Rows from block 2, named by matrix and row number. Rows with one number belong to one attention dimension. Each number is 500 + 50 x the weight over its row's rms, rounded and kept within 0 to 999. All counts start at 0. Numbers have three digits each.
# v: attention query, key and value (stacked) (model.blocks.2.attn.qkv.weight, 1152x384, the v third), inputs 0-127
# proj: attention output (model.blocks.2.attn.proj.weight, 384x384, transposed), outputs 0-127
v.127:470488363567489504513523581540446564554564567405511489453538500456484484483490434492466528411546586500464495607565480531553545582494472526504591565465529508469489501539437639499524454498441511500461511526488522552447474487503416477537536488529543518519519565574422424478558553539527534492592560489516534531454471436492460445415473439417422525595532520393418409535526518526489484533575
proj.127:505560485526518387478529435461553586528503503462453547494469454532476495469483513480392486479539412446430578552499480520520510454470551648423438482583488494520582524482519466383460570477562490502523438478541501414477484478518545556384540467532586501487514468498549591425447406458540515494360499469532525503556587461481465496576551558585492541433507436512523463426453429463457474475530
v.128:555432426547531502511429498492489508538398446573484477506582472480541588476521564492477462555396483410415470422435445529571474521445495473495531490529543483544502477431486442443502514495535592502478501527451487495448568577522509440528467543504415470436531474492523402519527541476443494476458484512457517404649480530451543526390436498486436535636566470412497506495498479442565575409508
proj.128:404562521505407516450517490510437476468564543506473417408497487543530502534415457562494564547579494445554430561449563445446568449484510512486518391540514451460429561556483499532511486491436413569589547535546485489522479465526551386515510572502504496395540412494458541505513459435563503463404505480544501545468516499547409420575593589519507481435558498558521540523529534590480439586494
v.129:518545480561589502453466496526527545443499484514531504502529490562467502455463562528520468415483508524457482531587448561489424514543538447576436640537631524520495474409492517528557464421485509497504525569491493521491598391543467489541401417564351436526443522509591440439524536486573523553469447535474417567469454588467372492479429529498494477483451552514498551486473570585452655561472
proj.129:484467447531483585518481469476480482436534488495493523497534500494525486625487563443468489547572401501449558491370481514537501381523554523464543561549452555418508506626505523481536490537489493489552509428461470506515415423414504531510507481442635477499564492478520467509475636530459429462466523483566496421431434468519496467607509547456517487523490513510467405458506482552418426492530
v.130:531515495490466468474449609556512509543474469509408418492454502487463477522471544457526492512515447503519533545389521477539507494535483458480519564476452482496433564540556573507579478475520487560515555603507505411366512417552519517568480404466535550406469548460534526533473453558464498449458551614532514584513391486555418458468470521434498425493466425447469657525553544511490481411572
proj.130:483500576451507540527454433449464504473593536469575577511474511518624507515483456431580459468411447561532441502508499466579503530485504529511454586554497570502459597514403494480430555511532536496459497552526474577588489512540415487495394494546542503514428566585501448481424517414517444460499469402493457450475565525507567563534540444496556522532501546483538392494488466471501498570519
v.131:439510488516420505542498532577592432518477564491526487466493489537514488503454481504557521577426588533576517468517595604482408451450418442495508484517451541452510569551505531516438451546495499426568539541501502476481543464469429556410504541461543529466533503577435452484554534555568446495493497464558433487490496547520480539557476398463507457533364458456588497469494542517519502497522
proj.131:455480507435521514556568487465440445485485578519533500457503519533523573506538523528527481422534507467502528599465481459529552541527551534415520549513469495562555519486561439498519512542558389510506490562528451579534452438527490497561508455549546550421393544533519499488493506499451477550490545525465520521542526479431477498442504565496516555417508505542455488461535450464549524508481
v.132:539526451441462457441494495571540470523495457504456532545502471480516489500544513528483547417566521528454364451393492522459423466430501463465520482508390504498524506425481454557400430517516446504446453572521455493590522496475582468498463578521594515512487477524528590588492497478457453429608507470505569533485498497450529456585574523539473531493476506489556483467519477456398495611497
proj.132:516433428521508538513484519528503563559509536573469481478514573534526461523491513543523513526504594404508585519619504502479585553565354570521553504510551526462524514517525575560494478410519488465504563481469518404452484552512457498508449435463405452590565525461514444457513517489434592490450522492525495481519560524543526500481433503466498466568597513524460527455548487556643510479601
v.133:557527481502539522493474491520532503473479512470481436554524496496441537534500483544452480509486487446490474489390514516605513521499366531470504468478589511502416548476509429498474528399474490569441515522432541426352542491472533556472559484490513454435591433491455444566469396518539514523529500586423460534497535465553482477507545457514554532566463519412519562461522499574485483416536
proj.133:502424525532483568520580552446443528489402446412490515465567465433570471424465516487514477420458557563514495514606512485435548475518584492519546452474420507510580527529467533605532578415496463562595474586583510569561478490514440439430532484558453487516545499404497423431431471491491464411484499435547498487474436547537491571434438529483417495521500497564403435432540408511452420497360
v.134:474411574512523332492519472570519489523527488494512515502524535407501472557514568435449533574555474448483456496536549416475403403474550466403512549458528448478500538507370520485469440488566478509573502546524483417529477529484508550373559490572474557472491500536470496458404568502491534404448414488524485457470599519433518493467514564507541470581542533496572516550455424534520508480563
proj.134:562498538477548566486563469523478438518575524561508518489519427504502445383399494524618518519489492511442553437463451481545548473491503502537505543460542496437489520554580580538534586494497465465479579514483447514504566520480579598601469406528469493504508618517491550486501412547447500508504577429561489556510490594505474483545473543482582489497530353439483468385606558409488541490532
v.135:533518403486553510586473503430505536476533577499426528439505533485496622455509538533540506477416406544439486567504543547537546459448501445534522594609564570517594505405467502493524557532480490400515528502575480444452483435450469472557524495541485527508572534472481512489554544457569538548399603475413513518509458543508561542485445498358500435545489437443448455413433439485615517468466
proj.135:461540553587454499424546430515537498535561510454545515443535545477501495558458504401434565542584529477533556545466532514492474538563530504541472459501503471503478491554511513513543518466474494495495557422560579555559536549466547489536403478461383574405464514459513562434520507504468451456626416499426507586478460465492487452559502456617511546446548567489450488560471559509435377504603
v.136:507542472403448437420460536436462551506441544528487519530468542489482560538517480506508554447610469440476488539495557429499484520544452550498439558445477537552530520459441502524418572447563588471549461488473476489435528508470530524507501545491561513439557459410496500543534419498484561606441466505533538420493464498501571550544490471541511466510415421412415595607563445496449493498461
proj.136:591421550482543481456495535482473461443552410475462531400528434517529566457427468467442515521487563526474513503553435458446535394507525567398536493506605499501504438530557473536598374477514520536443481534538486451478469512494527409469533453514518534579514509531524475426546541546477481488534519472575462561491598490462462473468495469445418449532533529624578462507381399539507512566433
v.137:476527562556524573500545528457546509471515511419550429517452493409507566503601474561477462483504564468434499488499444530529448453460441472495565544549488439545551523531467479543496604495383536500443543331534592500476505521484555491544428479622525523542429593459480428447466562457547589502474516512531556415519496459541492544464494465421415448484524544429494430487406500409539530571486
proj.137:511453417549536431508455574482506531490448566464447543482458442543509417538544523604481531521584572392542477496458589509457511477501477566434491436462514422533450469443573562518518496458569476489546415569569600519512481496521424433557578482465469463498556387508443525539470470465503466509475507491478406560509384521517471583533424493455499535534546439492522512436585534528458487466533
v.138:466570455565530622550492463533501520515462443414462545560444467437400456457426492506557459501497465437507569495542465592551540451527473507496526493519514498520389439468457621525589474538466535600472464503454445492479534524474394476496401519481523453485441438430599475521435621425522474481478536485489502455454572512475482567454514451493457508569504628557582475503541477465544488475522
proj.138:489532486436501523483583494549528476561535541412428479518616538538521494545560447520452545452481545447442472531470474438439468439518592501502531488451465541492493554492506531487442558485467483555521530533534525495454563483449512493556558465480487463531517497567443526568546403532440565554534532546440560536463399477495506463530478456488510458451457438535478402427451519468468533574493
v.139:477496531517463512525405526487499505530549520428533493550425552443458525587479435489519475487523568494538584489552554499542440481539476495563603522472529584539526470560524414553593461452527474562540488433485519463540394485535427476490490525562522474440432431499401532462550538530486422459501530466454477513522493445554520489551478464570535562509534403527421548486449559507590494482462
proj.139:596460476548527418548538457467488512522546553498460582460527522558599464483520501505540494558450585519568472530554443538505490584421533433436473391525461475466417479467564531478487488554475557523548505474501443574477553582421462557516444458478557492575484546548483491545452509492538404544478475444417542477451479577478370590473575503485532428458543515601581485481447592542443486526445
v.140:444520486387549584320489585541551478438405504498573495568431543519472498464507511443450578507481453469535490531521538534398393669508423541494459582490457485489521477462501466515486448598524472499461471532454463510460521426561544429588475451593506531534536494564507508589450554561470526487405525468629498488521439533597526552542418497535487530584482535476517494532509445496442533481440
proj.140:486493467447464409574473465437565492531555468499472375464494485518528446510449498551546472488478558469396502437437480501497514470436509495469473441487582517513478527510481502507395550420504476474455483550474582412456519538467523496562598493486548432524373551500500454507544538460447500467597501520455561502409480487515415477482494463508478439445517419536519541445406580612512574504456
v.141:474510351522524472503639544448515489529515470472439483511484424434572462599465480550493500443464417492487548480453511508570466533503443452442520588521471558498492482378400529438458575531536488499462393523539442465486582560511496511513507504514608473495561425524439444513461495566507544453497526446473453430547478470562544456489467474458476427568497464577517526473505472539526450477463
proj.141:498460482439433472509536466443467565656526558500498556506556448484483586454587460506557564609452580447550415494521562605502449517501538524578489488471498421573406476521521494640513516407528545459510507542516565567500484485502497411489492544564443558545396520483484604465608530495551476509512489534465558544479522478442531496536525540527514565517471487502450399526478450444482552574490
v.142:516383370470551465514455458419481518434547411522471523522489515497476459493499508541494470438412455562437518555548516531376517391496569523425469538577449501460502504572475500503410531499579502469512450496415565466459470475579469558541603526478540441543500464599540412563490469513529521523550460378496481463451532515474448452640454456543449463439490483446523395580440588626510549505563
proj.142:477511517477454499444403482478497419560491535478566512577520477498569531470551538538518454533551512423372399445494412467612506528429517449572531491425495510497452511521571505509509466494420518492458456410527468548582517502582485508476525575523408565519544584411478526392559537468523504541498491584552459475450536525578461406472449544440524570558500505487456599477590416359507532561399
v.143:552568558489384400449485608549548418459499488552492448471529554529533534479518460531511477554464475559434558518451555426525533595542454543559535572486470528574523519471576627556470389509525499460429615600504478568466489483427470586451535487516474530555419393465480457513512519567491570413522545406508496502480497481524433449599503488533544426560467502503510520498479512497508475573493
proj.143:545438391550516629545548408440537569515442573456522582546531562506503488515535486447506508424458552600568495445492466517504556426519592573424483682483434472475447550496458442390440531544517518456481507408496461506486485553528480443449464493419543458419455613567491583449520509475465421444495482493549542517537530562533479411519455523412505474545370438546594482457510522564507449465579
v.144:528453512491516490473581511543499418466435422502485478542524504544529498478444487476515511543475424540431501463527419457523522540465544498440480459473509417526558514447429594482474442459494436540587457575548533498506487460640475414478483438558413522619432538460565524377549580555454408558522474583405472536569520426482457516526525449472545559481425527507402603602541453425472482539504
proj.144:552513495514535485435429562449531549453506535554555443407436440424438504430456530457500509476495560444543500583524541546394383549508430580556467452468490539497497473531546389505461580516578490469456537525433493456426462524473545470527444520491530470433463493523511441494460510536447454519497564472511457469520551513480544599506536531510478445530486558454449548505608479535585420425546
v.145:508435526485475485550547510465470536526480550453575409473557502445475456565492406472518491470532557410477519497522491465557491505536568421508535469577456518527524530409450429539555529410592405589440643502493495564531395374496562522469518459546454523433493497467508500416577419516473475439509397487458458480420578535568563402494532540421497528443447453503604507524525553470553476454476
proj.145:471524520484522506430528413473518554413520449458433586520531515473448479451449489498443537527445568620533427537461514417488546482560507551557465514479414532438544462614485493528553478551430550493532415408505554505594532537473413559482422453491604558531448502544495427535496490458481483558503539455561513436514514553500406541465543470495512476569464499549522414460508473568459585551529
v.146:442430475450498550490552534536462578417430562539423475519546599491423476442470386509553438500532456445501563533548461450457453537464491509605545557545529550401540482566462522415447553449494482479581436449502504468493572507543412452431492572438554351544571472476546501454526575479589563602509563488582469506597475504464534364491506524469542555541511458426418616534537499541549474466555
proj.146:481529522477501490536454503382494507555561435437510487484477482408538441434442570523466525466514555500467478466478457444577435486432529481475443433434475542478466519425572504535502505626523520567489476492576414532442513442458538515553434455516516560549438566542506539525550467536434474508425410560475570497451568490494430526469482484490430438506496513506491422436542500474476474499518
v.147:530518566596470524467475391412550454443537478489494509544489456474475454545426608544506540378495513575519390563542480565505518494505456510532476486477578551446514498532528462387501492511471523503519535500540539547609582549493684467424521465537419504570496478541456486438533451551513596573458556488530406498528463508587488410474492514532514542542517450488428590517510486463471507530528
proj.147:422464441524424488484474480536525487493500471479522500430543423519476493521516584477560516473531384487476667426535495492435470440384497501482479482496490468495496405513569470559473454440495444408500514515494481444447400518545450596488529574450519430434523517450544435422507499486440478481562526531485489539569421460494454491471496480500488409462533483515459496546509505527420437493529
v.148:471596528480547520464427486432413496522505466417494420431437498424473454497393546518464526512524446535515557476424449468504537571474499506483533491462438526573472557542461495522359447480522544519543421412489529518492530539497476406488442513520500417491566376455497507510584489513562353479533446516502482433516524427479514413411538483503543536460507555484451486643489480509454519486494
proj.148:564537528554496460520531547524532572430574507407601483454541556536480387496475482431543464451449489573492493524517491525497397468486540479379465539528540439461567582461434461529532479491571438507441558543479431398518485467557579535513530387515514594554500576453552522445441532497454577501509466532462589548427503500440515491524433495419480458514552501612510571423427475453538524476495
v.149:509529412547532466381444463511496542500503475611513476509620550462442473439467490571533521516517554434575554454467467465492550557479479406500484499487429526624489477526399536560460435441497512471475561465503543443534546468506488445509528533526514524505515610436505434528457441415524507511525568448402449447539551447569552455591510465458544476426453530527530434498489525505587547511560
proj.149:446528525592433537532482522529369495420564542458524532492358450556548571546471535553435575516504501514525453594517505504583467409500513512550511525578460432518449498547565545515515509446522506575490358478517452545561542489597510463429381450567451502580572581524463567526497564471578431491471460491612487420458513561440456565537537601502431536521476432443503540566507458414498509504481
v.150:451557572515540417426521521476483487475540471556467557478509461420498464505434496485390497518399432538528474564448470534510467521453496425422526456488518488507539432539502464474542481496508535537501478507480527454499503515535445572539515613459556525526462493497514444494478488498521554524446479495486444393572500583569494446550660482607407519446539484521494494498489507527515530397599
proj.150:561510540581471599533492499466524521478494474508551466504546478581402519521496462505504517590627512493457427479566527559507548559531552485548480553480513544473477537490595431489521470459472504505434476522470511537440467456494509482426470444561467541466530517526506631586511526498490523496452485501455511603472497484460509564462462529495526447477489502530534524464558492495580508510531
v.151:517525532557530512513507499527449505488501475432484535413556461507419431508529511577559641554484479458527491513475460557490500518463484423558512569458442517565511499482529468475504480398508455426515512449507481540531453484580513490542548519527553610441427517620520555505486478568502464418556504508436491523556546538475418579565531380484534462508598478510497469531575503553423416511503
proj.151:576511585513518472417581409539453504522551588541498501531478475448581501501477507435508438588442516539470496553563543457506418513437433509507489501539544484446552509567504517530547521538462560481516468568468570486537525525466554512438371469535471384482545573459448519477427431510517622500455479420510439402497452484449550513459463466530464616480520542513472532472469535443485581518531
v.152:561537515474476510492517471525543515547462455529496512471476500545477582535497545579601527445534376460510517470454493465506537481511473462529506386431513542478610501498456532503514353470446532617447522539472413528533542435454486527460423541433568491418414456626548513476561448541540559454546435513563502563546481498563515469442528517564561495478542497462565465500499489521574483479485
proj.152:477488521531551480481469488554471461502585549594463524534466592529455464516483496449576558501505528505537444482474559518468542497557668523494456509550432466511488590517454408464482506514481629467576524508535501532393496528582438443494556530610559500541530480474356506536464614511526588511393564582470478539456538474498499533427501508453512543489517528478434446420553581518580523501510
v.153:524500550478476540552539532510495547489483514483501488392437511537488593386359586553508523487402475513523423619583510533404515520437514502417563463517503476479465434467549466477535479516483488417599463508543593472495451417575514487483542438533496531508552413511554430539431426412550496493395514485518468624471490568549457445540497466440512517454516576505578464508489510393534451467565
proj.153:476550596500507567453520509437543526450448464466563415587513542437440466440462496429549448439530436479514582446480483567469500475504488575571533475541456495481508562510372528527577566441561450549390528468551506435451485536430501543531414504523490485547486616518535591502480524540435504482471509524504519527459347428456553548383466535558555391529521434439463540464460417456449469495460
v.154:431525518487593519534519487466460497501486563497513497440474391544491463504551476484579493420525463493615549457446569526507424507498536591462514477454454535565470489511520458473514581525445545498507469533426523607547487473540504588584506573466477459525530398509527458503553520606568468422522519394469582531532493518424519491532481505561499484410549523530511627459511592507430430459523
proj.154:531620564464470554444520498553578555541529431589456523479469583485586486458467450508389551543490440453449486488488461527486486531475507548464447585504520472403519477482500558505506462483654443601545570459550465496540536438405463502382568449473515526461491603457564491537423482498528546575491502492522449449515424455422486482426536375479447545472510492496562479522494496457597560498509
v.155:431523368485514482428592510542583563493520468448461520464524491533449451565435514581493476501599522492501545352566535550453524548480445485598514528520593598458490533448496449457508479514538579502501529523414450530434488507433345461545472454472490508490494451497534587522566485531522443369463455400469537632552466504513458540510528474506473545444465423439537420453539455485579486482393
proj.155:427525616469485566505516453520480463532448476444490468417485552487487502480583481447508452510440519553540454570533606622509541562476551485478560500482507448437495456536471518554453519540483444524604527433493493506561477513505539487518509489447534583498480513497476487565472461369463520534496442494524503311438578512450518475524479438468399494506519521555491537401421576555362450557508
v.156:526490477569525510452540549491564559523588579488612541525529482497497480467450430442474443488546552461551543492570566537559521499524486486464554488502499526472511487489498518581529504502562474502482609542507496518558425477473569437568453428537498580502450538607414448502420562513521535501424508412508438373468556578582428576479646475582396480464523512524468445447482455490594441546512
proj.156:424428563548478444590509449509459429425471526585385459424573539542461526563581466493419530520463442509460497486469549525548413549460504495506416532483521509588443417436466489483494576548437440594513457562483560507528526511394477519475426544530490466534498476479410517542569382431479415444621502516477499552467457516493501446498479471499492515436444436443558463546599520507424507485496
v.157:458468506547593457468544524460570489552584469442480522516558506513493538605561443523510521507592479576398568536466532503482530524569476481464449521572459594603442528467460502517507524446589600539479539365482483515362462509538451485484399477541507511488495519534494508439520514437512520502520542537425434528554555578528406522533445535568481462501466499436439356441470465541475537449456
proj.157:523421521483501501430486547537472500520559488493533504508486562493515478440402611507544463479467563563565524526586600501552504450500575506542520457498482473522524430488484547552478558556495486473472445555534573520582470430529490407464508549480443547484490448431483526517511500476464413453584548588506467541424460514559517356465516537482437543546483478523530571494489419493446418434486
v.158:544450514504586601517469608460532503548550547545511484488442533569537508486500522513468475404493501449541580544547455519448474585570477577595449574492531449562553470513542469459488519487434546540463492549428528532527434540532542520440497498523539511428511501495532549576454532549435515539486508517474509506527591466495470466522536498535500481470563537431530463478546479488534459515485
proj.158:439559561502389402423501448483530531427558450535563508417486500547484460530505480473486503589592429440496503534529573557546506408451507518500502436531507517457499513501524514511516489440505386547472491443588461553524501460518471478448473464441516460500446516507568542618619501478531418491436511512564523489483472540457521460467529483489529451498524532491527444605471545493578461514539
v.159:592480476496487496566534562536575548500446493491437440522526493448551510558423441498510487492638538464515510537511436498568522545479465420461559542572518541567583550512414577526546506474550478469460537493540533476526500541563556557502460549488477527433412543471469507400482425483547486418430491489456474380549525509567482423468513591489524504507438511517460524550448438547492480512451
proj.159:519457530461536550471430448505462470466592458499544595470408519566481505465505593486522505497383533524482475459475570484503512551444514467559460460490569528434397523497573530557404601502459480580531434594479514555576544528348415421576449476475504493595498420514426470601526537472540500566556507526529496540603505523505522609555520456486441420409515457507533437512542405452522498544574
v.160:500560482527583524504595583504480507487480567487486514503539474511491552348528480447455489423465526538454489419485379550568543589496442489508502510520490457530531445527544501425446545512394490488502593535540524459441403577504426524607482498594528570494520453515496501489564510530502547435554512453550554448565405453521516525457599404558480516484534524495574510412406477404421449507525
proj.160:478446486450560511466441504445491510519499518510403401558539583399500483552419487502506542525483591470521573582515586507477519539590497564450497478522518481423587543495468548468488491501604548495508379556499437546476614447532534545547484499413469483421502534557437495537461516490434446535462467540428514424542513488447525462500487505498520513449488458524471413559570548539523519504520
v.161:489450356553495551424519506476501551510498433546514575481528484469525467463481529526439424446382538489494561420566401455458558509603532465492585499554569464500387604427530588443522591448449421527436471521587473503531553556449522499526471444552395527446479530491549553508482531434480509568551441484447457550510529409423424574482467503505391434466554527513584562467484509407506553501514
proj.161:518540591511530481550487441458508482496558443488487384493614423439523547545483519528559519515631447543536582489489571467477416463536481521501560538540597504548619498388561471597450543462493515499448472539490517430462550449451560470554587513420498535493527566517539465454541500579561478533502517422580517386498458479471552515519477475566563513501376521472419355542508501500558459479530
v.162:586456366539504524541477520549510512447454504458561472563524524523435525478415465492353503456481452537506536557514467520372516485573386453572480511486528575482460430486558551565551497437534430550532458562498521406531493482517554580543623579463515475549473539485515574536540536474516514522526481565500570538487489444519486461616502484501324502531573489477496586498567412539543477513470
proj.162:448418463547468477501493543441533514553420445586440521402513430508568528570531542504535472570590576481502496525508480419561523462540492568551545578497562494508496569509424487534502510511450605572543508420517538557385517458460508422419397433603518580536626481533473493440504454511506456469553529472501452472485593497513473542458516489455654505592452521589438510535483569500562531527451
v.163:435475468428435452479549484481538470404541444564442505420543380527483487426621488495473430471439538452455587464619494541546489460424447614418479533530531607575462430536453608419521448461535401486579460498522502463482511526485495453466504421416382508408610506427522602556545490509577550504446550521523495491490603425463469561499483540406625553547457467557553521519510497570464493500500
proj.163:467485548448532468613508468466527524558503552460499494466504478427519504638432429450417583575536452571454456423450487499551520516561534404546460458389542564500543559474572440577540498530555534513396415419413527528391524494514618499544470583549565534506548487631469498529553495442448429516452541558543543519474499493514455472568488477556409418491458480390423461463480504439464468510565
v.164:482508480361406400525530506465532555536444433519554421409563555473559482570454536554524453532575456455504510476497424582517513492466577513463499590562536447502542546458532577541601351578558563509488497519637531445579464525471471423417552519488542537567416552432453472485565521543438445504475532564527425480564494458509543527475547594457524567501489499488481511487549476441474529500513
proj.164:523594552558564573422461508533495464528588534444433510484496404526355494550527573440538559532428471578517411529496567401560446487529431574587507512486455530509477517473488383457490543469384444493558534510487452569514540491535572543485444472473496521536467456468437520483509584460522560528538549515411509571505526537555425483576537410540506467478496527410579454489469544501504496525524
v.165:503542568521514557458438475593613459450485501480424525505580506459464501514445509502604540424515547479449544484431464519573415477357487449511480493588478541490448537522455501585525506439465485516480471441534430545492530533571600453600477580534485458553464485544476503529491483457476532530541575492463546525579571574570561411431449512579513421483499541604505506464527535494495492518460
proj.165:481499447543553528504525487537371589478481555485546523520552551474575437609469520468488585576560517451485462494528511526456499488486576421487476505416483456587455357465508597402446515446511501463560514535409530485548431600464402515390496489475507519471525485520496445559460447518447481514480459554522549490449421398467437594555542561530507447558534400477447474554505445496419451427616
v.166:445490477462505473479522633478600452547524489530489505473517500352515555533573493544375503513459490489388533546350521531552431531649453509441506485483524464507614533576572481468537515471571486489579390502499470557377562466448433544559480543513495463511469482479504494616576643574471518416491528470444537496531548520543498491505605527550469581524477443523619515478475537478507455484432
proj.166:488484582518529623529527473453456535597567504509496501462504498542536536429432499488559561393489490498553423397598510575539533540470479453455551542446590592486590499425535499537442467515480483481450505470609526543614505507512526642492486457540520505486493553551473549448487428473443455596490440583463484513518454487554475499545455421427492435544490483541433511499557445536487560463542
v.167:455479479498611502518499477365492557458496560398496358406467530480532549517529531439496532455631391414477593511388449539628488534568456554501479598532474542478530493495510543543594563417460499507515494460412436549487473595536526521479535537442523468588523426478498473538532500557547594457498457486483479583589492441471524585523457579472582663574399460519506443513568531578440488611462
proj.167:534559423579435523491536439524489535502566548491464522486545477504553509435399498521490533549476500590481553534475433468468456511531623543486599450481472447562541477465419487525420422490516509520500461420444494494475398438469462563533439432531538532476518429511419508533446482490424408501590524474396526467508473546520421378516579439487406573510575515531488561549454413499533565456471
v.168:513537486371414469538559463596415516591557566413416456472478555491551419489569528428486466514532506475499506458517489450529511519482433458454513604444571597597602495462523478477536451546480527501508378492453463502454526525515468471497507540522515566506407549533565466538484496490502514471529582575611527415572510489443564457534439444476494536523510438488505594508466497473486434457447
proj.168:566557540560489450524486529464513439549536576535577390437430465593406580577497458561530473491450423553480509489441540489528505509494461507540520425524561421410464531528487464536462542495623522507564603521482509466503477581486550425509488492525554465502509433538437558484515515464532501573441542403494508510489545466595452490580516494527456530420519474491514401476405516503444508590451
v.169:559500560561407451510530523610520484487478460464503550456530497431522519519400479452586518542478503549474464445464534449440443565546430604455554521556545565560482511562605545548467399499452538480391515540451512518460521375440474489492495490462504484436546561488467530537511464486374562493420587535562503440490412507509385465464530521462480555510547535490550455483566574469483517514385
proj.169:525490468489457588552400528420407504544542455505529506433609540508417487483505535442475450508513465449536485516536473481494609408521510524503539519488508507474483523495434460538450553511509436443526517518645523580529479480586469479501536524485517574653503444588555593531513480519552465441503493454555541544581569483486562473527490468488470465462491539457517499402478277516583467513552
v.170:504512515559504472480507532549453478436587478432575587501515471453476516500497481536573591477542540583442477562589561539610527539465534442425560537480589508496502410563568465508491644513529463469471456474535526567454545483574525511510609534582550562543476516514487455572520475465554507535443547521466465451486518532619481481473491432475492454478561436527469495527403503501582496451530
proj.170:512430511501543511469465538429556537523493561379480393461530612505463590524499504491548506565446562423486489465479511464385463541505476528553436504481494436524382514497509464454523473503505581416560540534451549520551543536474537501484369592427473565553419470527524534434502468523493527401517404494510448453526519503420404477530453616543549566491447514454529574526523504497458461489437
v.171:453526513471470540475590569522537496468492424469408533586436491563492472515576456459470446347520482594515428519451545506491436440428454490425400472461529518498490471438594499508568554570468455512514523552476578465565476458514535520446531548511538484493492575549600481589468448476552585455518600434523557510517532479436596536489530506506466467491390464441455482486490406442518454414503
proj.171:476482450527528486482420427505534544522483444662550489428528608534491495491401451535561503553504452444490490492545464468506563567497498484538507506469453492416462534561479482482392443500614592540439496472559530528458476554500459452496428429484459451479424432579519496521547559444484497519556556559436469559422455458504496468571535533498494541540543501518552470485472541494538509543454
v.172:465517581461499626444497562525548519451430500533580378492523459468501481476491481491545468490534502451544457633474419506507472347471495530582514402550429500498439465427526564540541526522442534362493499483476516498581600522582433517416488531517455556537519526497459591442546510464493479438445484526460444486494566541505456478519494481500563438445464560536536446486510454501579535482493
proj.172:568510461555455522523605524516489570470485522520490565472496548404469524560463547503439524518548519518410511486421507469467508457540606434405501538524428489480562527461418425427456562473531538503535478531563539529460441484507430506589521452511513507477580505599449449527426395530529424558508497574568478488459435489555569633479565551514519546528453436405518556516515590449546504445526
v.173:461458511450466518487509484448413536484459578472438466499587552424530548574560506454510528532524637532542415504470606513405472487418626519546462521420527566508527435524446453531409438448562494551470537488477529467493546485493516476526546393458559457451539519583491486459510528449585567446588515483449561605482515457459534436460425443539421562544547485397502503497497596532481527571536
proj.173:554565463450536458419468465554501415538592523464519510354509426557547445538480478521548559386524462567445494543569443480497531469468409446438485516430394405527389525618513529557516567485456441478441532534447470553540468527479602513579493545549496576453502462458495493538525472532512535434376559473523534486545441481594421460473498618447495575474605591511556446540504503531469442575533
v.174:453482543502567504489564503430479591542490538484590649498442506469539575514435428535442480583494482489382567457411598439531487563491465431493576573505485537501504501515476516510591554448559450519438582535583530537530486467502552556551561564456559449509608353461404547577553450533528581457537505532485499459468416510531564405504553568451505491433487437473584513529516437648532486540536
proj.174:491527538560507618547505431451463440504575509499419444538504449482496424458484589467529539474469520558517479530546450605504526477517504533548464449584507497479520434562487437526508476547415485435517376432435469577535487444481408477377401522584539523477453492329565518455469522511464439485466486385440501485494508496453488569512501556508522516545462541544471541570560417434454490535478
v.175:461398606501500539467600456490495492432445516430583455504380463465509456492549499455510509544489515576470552553521447558559480425378421451456435491557391549475517501505511500644503496491462570525486538403537488517558561552537520516436548523508477466503526442493415547490522486555415431541503467463525497412573493494516459456515633546436483494476614525584520503461556566457549483450487
proj.175:584548412450397438538417571407492500575578535504497506416537515525491430503506563511498562519542521484514421534560558514455498532571476420392426418467564463498547460524450408511464550429529470497527443441570510519459465497407422486500471513524464464550504475548472466502497505499457495561408519579504499537450521438573498576538480579547481464455517498527561610434490432549482496436575
v.176:517498426406579422546546598526539476539532512521575567549536434492487604487516447549438468527460612556463470515468508527498525470520578492490542431475559466507566520529486454552495547501580521499541436438521496445473458435495385508541501607514502484459415514506446425462545509531498559471493431461413507486463514451465424455484534416492500380510491506454477561453458576552490497484515
proj.176:553473564552604500428455506513476464468442521480392473482504457543457426659469526539490543525559502505520527520534500456487463511511481442466527567497452565500476575510536509433549431520479479415476561569448425576546490448506494545472539472521508471508489515503490385529509548539337385583499575521454501510470437501471532529518508596510550565543528532576489497526600549486522618593481
v.177:448547473605589390583510502573493489460593527458465512511564510521529485500477504457481512535477573498509487500485457516480491517511560502507459507551539526555475408525558614369513485469482542520441462578491499468554551553449419462528469480487447539501458496478495457505468514430521555498539614483528493480550517512532431479444406494572488575586570514477506419393571493527472433489441
proj.177:551475460532427512548509472578532512536555482583476474556484497473455443565516559539498516404518452535487555453538470450505614494551462480543495645523501536495436556460419505525504527577506588487525456545421539487431533428567561487530535596421506526536513433521488565529478414570505457444546496457502479481530496448485539399569599518567558538407513495457456547576449517472585567541454
v.178:408574547486587501591501481539495565537475551496493579533442435449548496461514495434469517487437531429485471553488528432532462520632529509409545438487495504503380404444410455513500507426512565460455525524519485564510557517485509476568462421582487466475456484546572580524497534512467521539546522484452482449530557579486500375394452541500501542451517478533524479490370482395405529467570
proj.178:586520494524495466472589502507522416438482494533446456505484498455550472424446496559427526466526469571507552433405464575492594468514531490470427483517566437507550580412434554556607515509499527523434548539487521451456590380453537453525484613475462501525532491558457536534488429518497509427476479511461475588469519464501565562458431461512561403420513538512456539484466493513559440588566
v.179:389518446511492546536529497453442573526467471539416447457440478496550498467550530511485476515498498484499564431491519496430503430439494547597495508533535533562483533469460443469472473496536457550462477502555531439582548398622531465488525527505522483474550472407455590526474390500542506542552502453537545517498525470599499449536526562325499507487455567499605524445576517498497501597525
proj.179:503533465534510437540494381501456417484486580483635484613494569460510515554496488539500600546497379564500486617515505616533486538529476472434444487529485479499531511463517426562562492541446543433505533437482452505495537595479484606533470488505480514535491548464537491529513687509599497513502504520439539478577403473537461517597509507579431467496511438523380507475468491570516528520492